{"arch": "dit", "conditioning": "none", "objective": "epsilon", "norm": "layernorm", "mlp_ratio": 6, "moe_every": 2, "l1_shrink": 0.003, "final_lr_fraction": 0.05, "warmup_steps": 360}
Rows from block 3, named by matrix and row number. Each number is 50 + 12 x the weight over the matrix's rms, rounded and kept within 0 to 99. All counts start at 0.
# ada: adaLN modulation (shift, scale and gate of each sublayer stacked) (model.blocks.3.ada.weight, 1536x192), inputs 96-191
ada.849:50 50 50 50 50 50 50 50 50 50 50 50 51 49 50 50 50 49 54 50 50 51 49 50 50 50 46 50 50 50 54 50 53 46 50 50 50 50 51 49 47 50 52 50 50 57 49 52 50 49 50 50 53 50 50 48 50 50 50 50 58 50 50 49 50 54 51 50 50 50 60 50 49 50 47 50 50 50 52 55 50 50 51 51 52 53 50 49 50 50 49 50 50 50 50 51
ada.850:50 50 50 50 50 50 50 50 50 50 47 50 49 50 50 47 54 50 50 50 50 48 45 52 50 50 50 52 45 49 50 55 48 51 53 50 50 49 50 50 44 50 48 50 52 43 50 50 50 50 48 50 50 52 48 50 50 34 50 50 47 51 50 50 50 50 51 51 50 49 62 50 51 41 51 50 50 44 49 50 50 51 39 49 50 37 49 50 50 50 50 50 50 48 50 51
ada.851:50 53 46 48 54 50 46 51 53 52 50 51 49 51 53 50 44 50 37 52 50 50 54 50 52 52 56 48 50 50 50 50 44 50 41 50 46 44 50 52 50 53 49 50 44 46 51 50 50 56 50 53 53 50 50 50 52 56 52 50 49 50 53 51 45 43 49 50 50 50 36 50 46 50 51 50 52 50 49 48 53 50 50 47 44 50 50 50 52 52 53 52 47 50 52 50
ada.852:43 54 50 45 55 40 46 39 54 52 50 52 49 50 52 50 28 39 45 52 50 64 55 50 53 51 41 39 50 46 56 46 49 43 34 51 50 48 55 50 51 53 50 50 43 62 50 49 36 52 49 53 49 35 50 39 53 70 51 51 73 38 53 51 40 48 52 51 50 43 40 43 49 48 50 45 52 54 49 54 43 52 51 48 45 68 49 51 52 53 52 52 46 47 50 32
ada.853:45 50 54 51 50 50 51 34 50 50 48 50 50 50 49 42 57 50 53 50 51 50 47 50 50 50 46 48 43 46 50 54 51 67 54 50 51 55 50 50 51 50 50 55 61 42 50 51 44 47 49 50 39 34 50 45 50 47 50 50 45 34 50 50 50 51 50 50 43 46 57 47 62 50 50 47 50 38 47 39 30 50 50 50 52 46 46 50 50 50 49 50 56 50 52 43
ada.854:51 48 50 53 50 50 50 51 47 50 50 50 51 44 49 50 50 49 52 50 48 48 44 50 48 50 50 55 50 50 50 49 52 53 51 49 50 50 50 44 47 50 50 50 52 52 50 51 50 50 50 49 50 51 50 49 50 46 50 48 53 52 50 50 51 54 46 50 51 50 54 51 49 46 50 50 50 50 51 56 53 45 47 50 52 49 50 45 50 50 49 49 51 49 50 53
ada.855:39 50 50 50 50 30 51 18 50 50 58 49 51 51 48 42 42 37 58 49 49 68 50 49 50 50 20 40 54 47 57 50 66 34 47 48 50 53 57 40 55 50 52 55 43 87 49 48 32 46 52 49 37 22 58 14 50 56 49 49 83 18 50 46 48 65 49 34 50 37 69 43 40 39 50 40 49 62 51 63 27 49 59 50 55 81 50 43 49 49 43 50 52 35 49 31
ada.856:50 48 50 51 48 50 53 50 49 48 55 49 57 45 48 51 47 50 56 48 47 50 50 50 48 47 46 50 55 50 50 47 60 48 50 50 53 52 50 44 50 48 54 47 50 67 43 50 50 50 54 48 46 50 50 50 49 56 49 50 62 50 48 46 51 55 52 53 57 50 59 50 50 50 42 52 49 57 56 61 50 50 55 55 55 60 53 50 48 49 47 48 50 51 47 50
ada.857:52 49 54 53 48 53 53 52 49 49 50 50 50 50 49 50 56 54 53 49 50 49 47 50 50 49 50 53 49 50 48 52 51 60 57 50 53 53 47 49 48 49 50 50 60 48 50 50 52 50 50 50 50 53 49 53 49 48 49 50 39 52 49 50 52 52 51 54 50 50 54 53 57 48 50 50 48 49 51 48 50 51 48 51 52 46 50 50 49 50 50 49 55 50 50 59
ada.858:51 49 52 52 48 51 51 53 49 49 51 49 54 47 50 53 49 49 54 49 50 50 49 51 50 49 50 52 51 51 50 50 54 50 50 50 51 50 50 49 46 49 52 49 51 54 47 50 51 50 51 49 50 50 50 52 49 57 50 50 55 53 49 50 51 54 51 59 53 50 54 50 51 49 43 53 49 51 54 56 53 50 50 52 53 50 51 49 49 50 50 49 50 50 49 53
ada.859:43 53 50 46 52 47 45 42 53 52 48 52 48 50 52 44 41 39 49 52 52 54 50 51 53 51 46 44 46 41 55 50 47 46 43 53 51 49 57 50 43 52 49 53 47 50 50 53 42 51 45 52 44 38 44 44 52 57 53 51 62 40 53 50 43 50 52 55 49 43 52 42 55 45 49 48 53 46 49 52 41 51 47 47 48 48 42 53 53 53 52 52 47 47 52 42
ada.860:45 50 26 48 50 43 49 44 50 50 50 50 52 50 50 50 49 41 57 50 50 54 54 57 50 50 42 43 55 50 62 50 56 05 48 50 42 56 60 50 50 50 55 49 24 68 49 60 50 50 50 50 50 47 52 39 50 44 53 50 76 43 50 50 50 57 52 31 53 46 72 49 17 53 44 50 50 59 51 62 43 51 62 51 50 67 50 50 50 50 50 50 35 51 48 43
ada.861:43 51 48 47 51 44 47 36 52 52 49 52 47 53 50 40 52 45 51 52 51 56 46 51 51 51 34 44 44 44 53 51 49 59 49 51 49 57 52 44 50 52 47 55 54 50 51 50 40 47 45 52 36 41 49 37 52 43 51 52 56 36 52 51 46 50 51 38 47 41 57 46 55 42 55 42 51 45 46 48 33 51 46 46 49 50 45 51 52 52 51 52 56 46 51 44
ada.862:50 50 50 50 50 50 50 51 50 50 50 50 50 50 50 50 49 50 49 50 50 50 50 50 50 50 50 50 50 50 50 50 50 47 50 50 49 50 50 50 47 50 49 50 50 50 50 49 49 52 50 50 51 51 50 50 50 50 50 50 52 50 50 50 50 49 50 50 50 50 47 50 48 49 51 49 50 50 50 50 50 50 48 49 49 50 50 50 50 50 50 50 49 50 50 50
ada.863:51 50 50 50 50 52 49 59 50 50 50 50 50 48 50 52 44 49 49 50 50 45 50 51 50 50 58 51 50 50 50 49 48 47 49 50 51 46 50 51 46 50 50 49 49 47 50 50 52 52 50 50 53 52 50 57 50 54 50 50 53 58 50 50 50 48 52 64 51 50 47 50 50 49 48 53 50 50 51 56 59 51 48 50 49 48 50 50 50 50 51 50 47 50 50 53
ada.864:48 50 48 50 50 51 50 32 50 50 50 50 50 50 50 43 57 51 57 50 50 50 44 50 50 50 41 50 46 47 53 53 51 51 54 50 49 58 52 50 48 50 50 52 54 50 50 51 47 48 50 50 43 36 47 44 50 36 50 49 49 34 50 50 51 56 47 40 50 47 66 51 50 44 50 48 50 46 50 49 34 48 49 51 54 49 48 50 50 50 49 50 51 47 50 42
ada.865:60 51 50 49 50 58 49 76 51 50 50 50 52 49 59 65 31 49 41 50 50 40 64 51 51 50 82 55 57 53 47 36 43 26 38 52 50 40 50 63 41 50 50 36 36 49 45 50 62 67 50 51 69 64 50 74 50 74 50 51 48 72 51 50 49 37 61 86 59 64 25 50 40 60 39 65 50 58 55 63 79 58 50 50 43 50 54 54 50 51 56 50 28 59 48 58
ada.866:62 46 68 57 49 55 58 68 45 45 55 46 51 48 47 64 58 64 48 45 50 43 43 49 48 47 65 60 51 60 35 50 50 89 58 48 53 40 34 47 53 44 50 47 72 44 50 34 59 50 57 50 56 68 52 61 45 56 43 50 13 70 45 50 54 45 48 61 51 60 21 57 70 51 50 53 44 50 53 39 69 48 44 52 51 41 58 43 47 46 50 45 63 52 50 70
ada.867:50 50 66 51 50 50 50 49 50 50 49 50 46 51 43 47 69 53 50 50 50 50 32 47 50 50 47 51 39 50 47 63 48 99 58 50 51 50 46 42 50 50 46 60 81 36 56 41 48 46 50 50 45 51 47 47 50 36 49 50 19 51 50 50 50 50 43 44 40 50 49 50 85 43 61 44 50 35 46 27 47 42 40 50 50 37 49 49 50 50 50 50 76 47 55 56
ada.868:52 50 49 50 50 54 50 58 50 50 50 50 50 50 50 53 49 50 48 50 50 49 57 50 50 50 60 51 51 50 50 43 50 41 50 50 50 50 50 58 48 50 50 47 45 47 50 50 54 53 50 50 50 56 50 63 50 53 50 50 49 55 50 50 50 46 52 56 53 55 42 51 46 59 50 55 50 51 50 52 55 50 51 50 48 48 51 54 50 50 51 50 42 59 50 50
ada.869:54 50 51 50 47 57 51 55 50 50 52 50 58 45 50 56 43 50 50 50 46 48 58 50 48 47 53 54 59 50 50 40 55 30 50 50 51 50 50 50 48 50 58 43 43 57 42 51 55 50 52 50 50 53 50 60 50 58 50 48 65 53 50 48 54 54 50 53 60 56 53 53 45 58 37 60 50 58 56 63 56 50 58 55 50 54 55 50 50 50 50 50 44 60 45 50
ada.870:51 50 49 49 50 55 49 50 50 50 50 50 52 50 51 53 41 49 49 50 50 50 52 50 50 50 52 50 57 50 50 44 49 39 45 50 52 49 50 51 49 50 52 46 47 52 46 50 52 51 51 50 50 48 50 58 50 60 50 50 54 50 50 50 49 49 53 56 56 56 47 50 49 59 41 59 50 54 54 59 51 52 58 52 49 54 52 50 50 50 50 50 47 56 50 46
ada.871:52 50 51 52 50 50 50 56 50 50 50 50 53 47 50 55 46 50 50 50 50 49 50 50 50 50 55 50 51 51 50 50 50 51 50 50 50 43 50 50 51 50 52 47 51 50 49 50 52 50 53 50 55 54 52 53 50 55 50 50 50 58 50 50 50 50 50 55 52 51 47 50 52 50 47 53 50 53 54 55 57 49 51 52 50 51 51 50 50 50 50 50 50 50 50 52
ada.872:55 50 46 49 49 61 51 53 50 50 52 50 58 44 52 57 39 50 47 50 44 46 55 48 49 49 55 52 60 51 49 35 50 39 44 50 52 50 50 53 49 50 57 43 43 51 41 51 55 51 54 50 49 50 50 67 50 58 51 45 60 53 50 46 50 49 50 55 61 60 44 53 45 64 38 63 50 58 56 64 53 50 58 57 49 56 56 51 50 50 51 49 43 64 47 46
ada.873:50 50 42 50 50 50 50 46 50 50 50 50 50 50 50 50 46 48 54 50 50 51 53 50 50 50 46 49 53 50 55 48 52 16 48 50 50 60 54 50 46 50 50 50 37 62 49 56 50 50 50 50 48 45 50 50 50 54 50 50 66 46 50 49 50 53 57 51 50 50 63 50 29 50 44 50 50 51 50 59 47 57 55 50 50 57 50 50 50 50 50 50 35 50 50 46
ada.874:67 46 50 54 47 63 55 71 48 47 63 47 64 43 50 72 38 56 46 47 38 40 64 50 44 43 66 59 70 64 45 30 54 19 44 48 50 47 43 54 55 48 61 34 34 61 37 46 66 52 64 49 56 66 59 74 47 66 49 46 53 72 47 47 56 48 48 57 70 70 34 61 31 73 35 70 46 73 65 67 72 48 67 62 50 66 67 50 46 48 50 46 36 69 39 53
ada.875:48 50 47 48 50 50 49 43 50 50 50 50 50 50 50 48 49 48 50 50 50 50 53 50 50 50 41 48 50 49 50 50 50 42 47 50 50 57 51 50 54 50 50 50 45 53 50 50 49 47 50 50 42 46 50 50 50 46 51 50 57 43 50 50 49 49 50 39 50 50 59 49 47 51 49 50 51 50 50 51 40 50 59 50 49 53 50 51 50 50 50 50 46 50 50 43
ada.876:50 49 54 54 50 50 51 51 48 50 50 48 50 50 45 50 56 52 52 49 50 50 39 50 50 50 48 52 50 51 50 51 53 71 57 47 50 50 49 40 50 49 50 50 62 51 50 49 50 47 50 50 50 55 50 50 49 43 49 49 43 52 49 50 51 53 47 46 50 50 56 51 56 50 51 50 49 49 50 49 50 47 49 50 53 47 50 42 49 49 47 49 61 50 50 57
ada.877:50 50 50 50 50 51 50 54 50 50 46 50 44 52 50 50 57 52 43 50 53 48 50 50 50 51 57 51 40 50 49 55 39 62 51 50 50 50 49 53 51 50 47 53 52 30 54 50 51 50 48 50 52 55 48 53 50 44 50 52 28 54 50 52 50 41 49 50 42 51 40 51 55 50 60 50 50 39 45 32 51 49 43 49 48 37 49 52 50 50 54 50 51 50 54 54
ada.878:51 50 50 50 50 52 50 54 50 50 52 50 52 50 50 54 40 50 47 50 48 50 55 50 50 50 56 50 56 51 49 41 50 45 42 50 50 50 50 51 50 50 50 50 45 53 48 50 51 52 51 50 50 50 50 59 50 62 50 50 57 53 50 50 50 50 46 50 55 55 43 50 49 59 45 55 50 57 52 55 54 47 52 50 50 55 52 50 50 50 50 50 46 54 50 48
ada.879:43 50 35 47 50 49 46 36 50 51 50 50 50 50 50 38 47 43 55 51 50 51 50 52 50 50 32 48 49 44 58 50 50 28 48 50 44 60 58 50 48 50 50 51 40 54 50 56 46 46 45 50 45 41 50 41 50 31 52 50 70 36 50 50 50 56 48 25 50 43 75 48 37 46 50 50 52 50 48 55 35 50 50 50 50 51 47 51 50 50 50 51 47 49 50 40
ada.880:42 57 45 40 57 50 43 41 57 56 46 56 42 53 54 41 46 50 39 56 52 50 62 50 55 57 52 40 46 41 51 50 39 44 38 55 50 51 54 61 53 57 48 53 45 32 54 50 41 51 42 53 45 33 48 51 56 52 54 50 53 37 57 53 41 38 50 49 47 49 39 44 50 52 53 48 57 43 38 42 42 50 49 46 43 47 43 61 58 56 60 55 46 50 56 28
ada.881:53 50 62 52 50 50 51 57 50 50 54 50 50 50 50 55 50 52 48 50 50 50 44 49 50 50 50 51 51 52 41 50 50 72 50 50 54 45 43 46 52 50 50 50 61 51 50 40 51 50 51 50 50 57 52 52 50 56 49 50 32 57 50 50 50 49 50 63 50 52 37 51 64 47 51 51 49 52 51 46 58 50 43 50 50 49 52 50 50 50 50 50 60 48 50 62
ada.882:50 50 50 50 50 51 50 53 50 50 50 50 50 50 50 51 53 50 50 50 50 50 50 50 50 50 51 50 49 50 50 50 48 50 51 50 50 50 50 50 46 50 50 50 50 45 50 50 51 50 50 50 53 54 49 51 50 50 50 50 38 52 50 50 50 50 51 54 50 50 52 50 50 49 50 51 50 48 50 49 51 50 49 50 50 43 50 50 50 50 50 50 50 51 50 56
ada.883:45 50 35 48 50 48 50 35 50 50 50 50 51 50 50 48 49 47 59 50 50 56 54 50 50 50 31 43 57 50 54 49 66 12 48 50 47 66 52 50 56 50 56 50 32 76 49 53 48 44 50 49 39 41 57 43 50 44 50 48 78 34 50 49 50 62 49 31 56 49 78 50 25 55 45 50 50 59 50 61 33 50 70 50 51 72 50 50 50 50 45 50 44 51 44 36
ada.884:50 50 49 50 50 50 49 51 50 50 47 50 50 50 50 50 50 50 50 50 50 50 50 51 50 50 51 50 49 50 51 50 49 48 50 50 50 50 51 50 48 50 50 50 48 47 50 52 50 50 50 50 50 50 49 50 50 49 50 50 49 50 50 50 50 49 50 50 50 50 51 50 49 50 50 50 50 49 50 50 49 50 49 50 50 47 49 50 50 50 50 50 48 50 50 49
ada.885:47 50 49 50 50 47 49 45 51 50 50 51 49 50 50 44 46 45 50 50 50 51 50 50 50 50 47 50 48 45 55 50 50 46 49 50 50 50 55 50 44 50 48 52 48 51 50 53 47 50 47 50 50 41 45 43 50 50 51 50 59 44 50 50 49 51 50 50 50 45 55 49 48 41 50 47 50 49 49 53 48 50 41 49 50 49 47 50 51 50 50 50 50 41 51 47
ada.886:50 50 49 50 50 49 50 50 50 50 50 50 50 50 50 49 46 50 50 50 50 50 50 51 50 50 50 50 50 50 51 51 50 50 51 50 47 46 50 50 46 50 50 50 50 54 50 50 50 50 50 50 50 50 50 48 50 50 50 50 60 51 50 50 50 50 48 47 50 50 51 50 47 46 50 50 50 53 50 55 53 49 50 50 50 50 50 48 50 50 50 50 50 48 50 50
ada.887:47 50 49 50 50 48 50 39 50 50 49 50 50 50 50 45 45 43 56 50 50 51 47 50 50 50 40 49 49 47 59 50 52 44 49 50 50 50 58 48 47 50 50 53 49 57 50 56 45 48 49 50 47 36 49 40 50 47 50 49 83 41 50 50 50 58 42 39 50 45 73 47 50 47 49 49 50 50 50 61 41 44 50 50 53 53 48 50 50 50 50 50 50 47 51 38
ada.888:47 50 54 50 50 47 50 34 50 50 50 50 50 50 47 49 45 48 51 50 50 57 46 48 50 50 33 45 50 50 51 50 55 55 50 50 51 51 50 41 59 50 50 53 53 61 50 50 40 45 50 50 34 34 50 36 50 54 50 50 67 36 50 48 50 54 47 47 50 46 58 48 56 50 49 48 50 50 50 50 32 49 51 50 52 65 50 48 50 50 46 50 57 49 50 42
ada.889:43 50 44 50 50 39 49 38 50 50 50 50 48 53 50 42 50 48 53 50 50 55 45 52 50 50 36 46 50 50 57 58 50 50 50 50 42 50 53 45 51 50 50 55 50 56 52 51 45 48 49 50 50 44 50 31 50 36 50 50 57 40 50 50 50 54 50 24 46 41 59 49 41 41 53 42 50 50 49 50 40 50 50 47 50 52 48 50 50 50 48 50 53 41 50 47
ada.890:51 50 49 50 50 50 50 53 50 50 51 50 50 50 50 51 53 54 46 50 50 48 54 49 50 50 55 50 51 51 45 49 49 51 50 50 48 50 48 52 54 50 50 50 50 47 50 47 50 50 51 50 50 56 51 59 50 50 50 50 40 52 50 51 50 46 49 49 50 54 36 52 48 54 53 50 50 51 50 45 53 50 51 50 48 51 51 52 50 50 50 50 50 54 50 50
ada.891:50 46 56 55 49 50 55 42 46 47 52 45 50 50 40 48 66 52 65 46 50 50 36 48 48 49 29 52 49 50 50 58 61 73 64 43 51 60 49 34 55 46 50 53 68 58 50 46 50 35 52 46 42 50 51 38 46 35 46 47 50 46 46 47 54 63 38 29 50 47 73 51 59 42 52 47 47 48 50 48 41 39 50 51 63 52 50 42 45 45 42 47 70 47 50 51
ada.892:50 50 53 50 50 50 50 51 50 50 48 50 46 51 50 50 52 51 40 50 52 50 55 50 50 50 56 50 47 50 47 52 43 54 50 51 52 49 49 54 52 50 47 50 51 38 52 48 50 54 49 51 51 51 50 53 50 57 50 52 35 51 50 51 48 41 55 59 45 50 31 50 53 51 54 49 50 47 48 40 51 54 46 47 43 45 49 53 50 50 51 50 51 50 50 53
ada.893:59 47 63 56 48 61 54 58 45 46 49 48 55 39 47 59 49 53 50 47 49 45 45 45 48 48 56 58 50 52 45 46 50 65 50 50 56 48 45 50 47 46 52 46 61 44 46 52 56 50 53 48 50 52 49 63 46 58 48 47 44 60 47 46 53 50 50 71 54 58 47 52 64 53 43 57 47 50 53 51 59 50 49 54 53 43 51 50 50 48 50 46 53 55 50 56
ada.894:50 50 50 50 50 49 51 39 50 50 60 50 52 49 50 52 41 52 50 50 48 54 53 47 50 50 43 46 57 52 48 43 58 50 45 50 50 50 48 48 60 50 52 50 50 68 48 45 48 50 52 49 41 38 56 49 50 67 50 50 66 37 50 49 50 53 49 49 55 52 45 50 50 57 47 51 50 61 51 53 42 49 60 51 51 74 53 50 50 50 50 50 50 53 49 36
ada.895:49 50 64 50 53 49 50 46 50 50 51 50 47 50 50 50 34 50 44 50 50 53 50 49 51 52 50 49 49 46 49 50 45 75 44 50 53 30 50 50 43 50 45 53 62 45 50 43 41 50 50 51 49 37 50 47 50 68 50 50 49 46 50 50 46 47 51 63 48 50 26 48 69 42 51 45 50 46 48 49 50 50 39 47 49 49 48 50 50 50 50 50 55 44 57 46
ada.896:58 41 59 59 42 54 61 50 41 43 54 43 58 46 44 54 58 58 61 43 50 50 43 46 43 44 50 63 52 57 46 50 60 63 65 45 56 53 44 44 50 41 52 50 62 57 48 49 61 44 57 44 49 52 50 51 43 46 44 46 41 52 42 45 62 61 49 50 55 54 62 58 58 51 50 55 43 50 55 50 50 49 53 57 62 49 57 44 42 42 42 43 58 51 45 60
ada.897:52 50 50 50 50 54 50 53 50 50 50 50 50 50 50 51 56 56 48 50 50 45 50 50 50 50 57 56 48 50 43 49 45 72 51 50 50 49 47 50 51 50 50 50 58 35 51 48 53 51 50 50 50 53 49 57 50 39 50 50 35 53 50 51 50 46 48 47 50 53 41 54 53 50 56 51 50 46 46 42 53 49 47 50 49 41 51 50 50 50 51 50 53 50 50 50
ada.898:50 50 49 50 50 51 50 52 50 50 50 50 50 50 50 50 50 49 50 50 50 48 55 50 50 50 55 50 50 50 51 47 49 36 50 50 50 50 51 56 49 50 50 50 44 49 50 52 50 50 50 50 50 50 50 55 50 52 50 50 55 51 50 50 50 49 50 50 50 50 50 50 49 53 46 53 50 50 50 53 51 50 50 50 50 49 50 50 50 50 51 50 44 54 50 47
ada.899:45 51 49 49 50 46 48 43 51 51 49 51 46 53 51 44 50 49 48 51 51 53 51 50 51 50 45 45 47 48 50 54 48 49 49 51 50 52 51 50 50 51 50 54 48 48 51 50 46 50 49 51 50 48 50 41 51 45 51 51 50 42 51 50 48 48 52 40 45 45 50 48 49 47 52 45 51 48 47 43 41 52 50 48 47 50 47 51 50 51 50 51 49 46 50 50
ada.900:50 50 54 51 50 50 50 44 50 50 49 50 50 50 50 49 51 50 53 50 50 50 45 49 50 50 49 51 47 50 50 51 50 60 54 50 50 50 50 48 46 50 50 51 58 44 50 52 50 49 50 50 48 41 47 49 50 49 50 50 50 43 50 50 50 53 50 57 48 49 52 50 58 46 50 50 50 45 50 48 46 50 45 50 53 42 50 50 50 50 50 50 54 48 50 50
ada.901:50 51 50 48 52 50 50 50 51 50 50 51 46 50 50 50 51 52 43 51 51 50 54 50 51 52 54 50 47 48 48 50 43 56 50 51 50 50 49 55 51 51 49 50 50 33 52 48 50 50 47 50 50 50 50 55 51 49 50 51 40 51 51 52 49 43 50 50 48 51 37 50 53 51 57 50 50 44 44 37 50 50 46 50 46 45 50 55 52 50 56 51 50 50 52 50
ada.902:50 50 50 50 50 49 50 49 50 50 50 50 51 50 50 49 40 43 55 50 50 50 48 53 50 50 45 50 50 47 58 50 53 40 50 50 50 50 56 49 37 50 50 50 49 61 48 59 50 50 50 50 50 46 50 48 50 51 50 50 78 49 50 50 50 56 50 50 52 48 67 50 50 46 44 50 50 52 51 69 49 50 50 50 53 53 50 50 50 50 50 50 50 49 50 48
ada.903:50 50 47 50 50 53 49 59 50 50 46 50 50 50 52 50 49 49 47 50 50 46 52 50 50 50 63 51 50 50 50 50 43 50 49 50 48 42 51 56 45 50 50 50 48 36 50 51 52 52 49 50 58 56 48 61 50 49 51 50 44 59 50 52 50 44 50 51 50 50 42 50 50 50 49 51 50 49 50 51 61 50 47 50 46 41 50 52 50 50 54 50 45 52 50 50
ada.904:50 49 49 50 49 50 50 50 48 50 51 50 52 50 50 50 51 51 54 50 50 50 48 50 49 50 47 50 51 52 50 50 56 48 51 49 50 55 50 47 53 50 51 49 49 59 50 50 50 48 51 47 50 52 51 51 50 44 50 49 50 50 50 49 52 55 50 46 53 51 63 51 45 52 50 50 50 52 51 55 50 50 55 51 51 55 51 48 50 50 48 50 50 51 45 51
ada.905:50 50 50 50 50 50 50 54 50 50 50 50 50 50 50 52 46 49 50 50 49 50 50 50 50 50 50 50 53 50 50 47 50 49 50 50 47 49 50 50 48 50 50 50 48 54 50 50 50 51 50 50 51 51 50 50 50 56 50 50 61 54 50 50 50 50 42 49 51 50 49 50 49 49 49 50 50 55 50 57 56 44 49 50 50 51 50 50 50 50 50 50 50 50 50 50
ada.906:42 56 34 41 53 42 44 41 58 55 51 55 50 55 58 49 38 42 46 55 50 56 68 54 53 50 50 37 53 48 56 48 50 04 36 54 44 50 57 54 53 56 51 50 21 57 50 56 44 53 50 53 50 39 53 44 56 63 55 54 67 37 55 50 42 50 61 49 50 48 49 44 21 53 50 50 54 55 50 54 43 62 55 49 43 63 50 55 52 55 50 55 30 50 50 33
ada.907:52 50 40 50 50 50 50 57 50 50 51 50 55 49 56 57 24 48 48 50 43 48 64 50 50 50 60 49 66 51 50 32 50 17 36 50 46 44 51 56 49 50 55 46 26 62 43 51 50 58 52 50 54 50 54 57 50 65 50 50 77 56 50 50 50 50 43 49 63 56 47 50 30 61 39 59 50 67 55 74 63 45 54 51 49 64 54 50 50 50 52 50 33 56 49 45
ada.908:44 50 44 49 50 46 50 38 50 50 50 50 49 52 50 43 52 49 51 50 50 53 50 50 50 50 42 43 50 49 53 52 50 46 51 50 48 54 53 50 54 50 50 54 48 50 50 52 44 49 50 50 45 42 50 42 50 46 50 50 53 38 50 50 49 50 49 32 49 46 57 48 48 50 50 47 50 50 49 49 36 49 52 50 51 51 49 50 50 50 50 50 50 50 50 40
ada.909:44 50 56 51 50 44 51 28 50 50 50 50 47 52 44 40 62 51 54 50 51 58 40 49 50 50 27 48 44 50 50 60 53 74 57 50 51 57 49 39 57 50 49 59 64 51 54 48 43 41 50 50 38 40 50 32 50 32 49 50 46 33 50 50 50 55 49 25 42 41 59 50 62 42 63 39 50 44 46 39 27 49 50 49 53 50 48 50 50 50 45 50 67 43 50 47
ada.910:50 50 54 49 50 50 50 47 50 50 52 50 50 50 50 50 38 49 47 50 50 53 51 49 50 50 50 48 51 50 49 48 50 52 42 50 52 46 50 49 51 50 50 50 50 55 50 46 48 50 50 50 46 43 51 50 50 69 50 50 55 46 50 50 49 48 50 60 50 50 36 49 55 49 50 50 50 53 50 50 50 50 50 50 49 58 50 50 50 50 50 50 50 50 50 43
ada.911:57 50 52 51 50 54 50 66 50 50 50 50 50 50 50 55 49 53 42 50 50 45 50 50 50 50 62 57 50 50 46 47 44 52 50 50 50 40 48 52 50 50 50 49 51 44 50 48 55 54 50 51 59 61 50 60 50 53 50 50 44 66 50 50 50 41 46 54 50 56 32 52 52 50 50 53 50 50 50 52 68 48 45 50 48 43 51 50 50 50 53 50 50 51 50 57
ada.912:53 48 53 52 48 51 53 50 48 48 52 48 54 48 49 53 52 50 53 48 46 50 47 50 48 47 49 54 56 52 48 49 55 52 52 48 50 51 48 47 48 48 50 50 55 59 47 50 52 50 53 50 49 50 50 50 48 50 49 45 50 52 48 48 53 53 49 51 56 53 55 53 52 50 45 54 48 53 54 56 51 49 53 53 54 50 54 48 47 49 47 48 53 50 47 53
ada.913:49 51 62 51 55 49 48 55 52 51 44 51 41 51 50 45 50 50 45 51 55 47 44 50 55 56 55 53 38 45 50 55 41 78 51 51 55 40 50 49 44 51 40 63 61 33 59 49 46 52 43 53 53 51 42 50 51 50 50 54 27 55 52 55 45 44 50 60 35 45 40 48 76 39 65 41 51 32 41 33 55 50 31 42 49 30 41 50 53 51 52 51 60 38 62 58
ada.914:52 47 53 55 48 52 55 50 46 47 51 47 53 49 43 51 58 54 60 47 49 50 40 48 47 48 41 55 51 51 50 53 58 67 62 46 51 55 49 40 51 47 52 50 61 55 49 50 52 40 52 46 46 51 50 48 47 37 47 48 48 51 47 48 55 60 48 42 51 51 64 53 54 49 50 52 47 51 52 51 48 48 51 53 58 50 52 45 46 47 43 47 62 51 49 54
ada.915:50 50 39 50 50 50 50 47 50 50 50 50 50 50 50 47 56 50 58 50 50 50 50 51 50 50 46 50 50 50 55 50 52 39 53 50 47 64 52 50 50 50 51 50 44 51 50 57 50 47 50 49 49 50 50 50 50 26 50 50 55 48 50 50 50 54 45 31 50 50 69 50 39 50 49 50 50 50 50 52 45 47 52 50 50 50 50 50 50 50 50 50 47 50 50 49
ada.916:50 50 50 50 50 50 50 50 50 50 50 50 50 50 50 49 52 50 52 50 50 50 50 50 50 50 48 50 50 50 50 50 50 50 50 50 50 50 50 50 50 50 50 50 50 50 50 50 50 50 50 50 49 49 49 49 50 48 50 50 50 50 50 50 50 50 52 50 50 49 57 50 50 48 50 50 50 50 50 50 50 51 49 50 50 49 50 50 50 50 50 50 50 50 50 51
ada.917:48 50 53 49 50 50 49 50 51 50 49 50 47 51 50 49 49 49 47 50 52 51 50 50 51 50 50 48 44 47 50 52 46 56 49 51 51 48 50 50 48 50 49 50 53 42 50 50 47 50 48 52 50 49 50 49 50 56 50 51 47 48 50 50 48 47 55 56 45 47 39 49 57 47 51 47 50 44 48 42 49 54 45 48 48 46 48 51 50 50 51 50 50 49 51 50
ada.918:44 50 48 48 50 49 49 34 50 50 50 50 50 50 50 45 48 48 50 50 50 57 51 50 50 50 39 43 49 46 51 50 50 56 48 50 50 53 52 50 51 50 50 50 49 51 50 53 41 48 49 50 42 36 50 42 50 55 50 50 58 32 50 50 49 51 52 50 50 45 53 47 54 50 50 46 50 50 49 51 32 51 52 50 50 56 47 50 50 50 50 50 49 50 50 38
ada.919:65 48 65 57 50 62 55 75 47 47 52 48 56 43 50 66 46 57 44 47 47 39 51 50 50 48 70 63 55 58 38 43 47 65 49 50 55 40 41 52 50 46 51 44 60 45 46 45 63 54 58 50 59 68 50 70 47 67 48 50 37 75 48 50 55 44 50 73 56 64 31 57 65 56 44 62 47 52 56 53 76 48 50 55 49 46 57 49 49 48 50 47 51 58 50 64
ada.920:50 50 47 50 50 50 50 49 49 50 50 50 53 50 50 50 50 50 54 50 50 50 50 50 49 50 46 49 53 50 50 50 53 45 50 49 48 51 50 50 51 50 53 50 48 55 50 50 50 46 51 50 50 49 51 50 50 44 50 46 53 48 50 50 52 51 41 37 54 50 63 50 47 53 47 52 50 51 50 58 48 43 56 52 54 53 50 50 50 50 48 50 50 52 50 46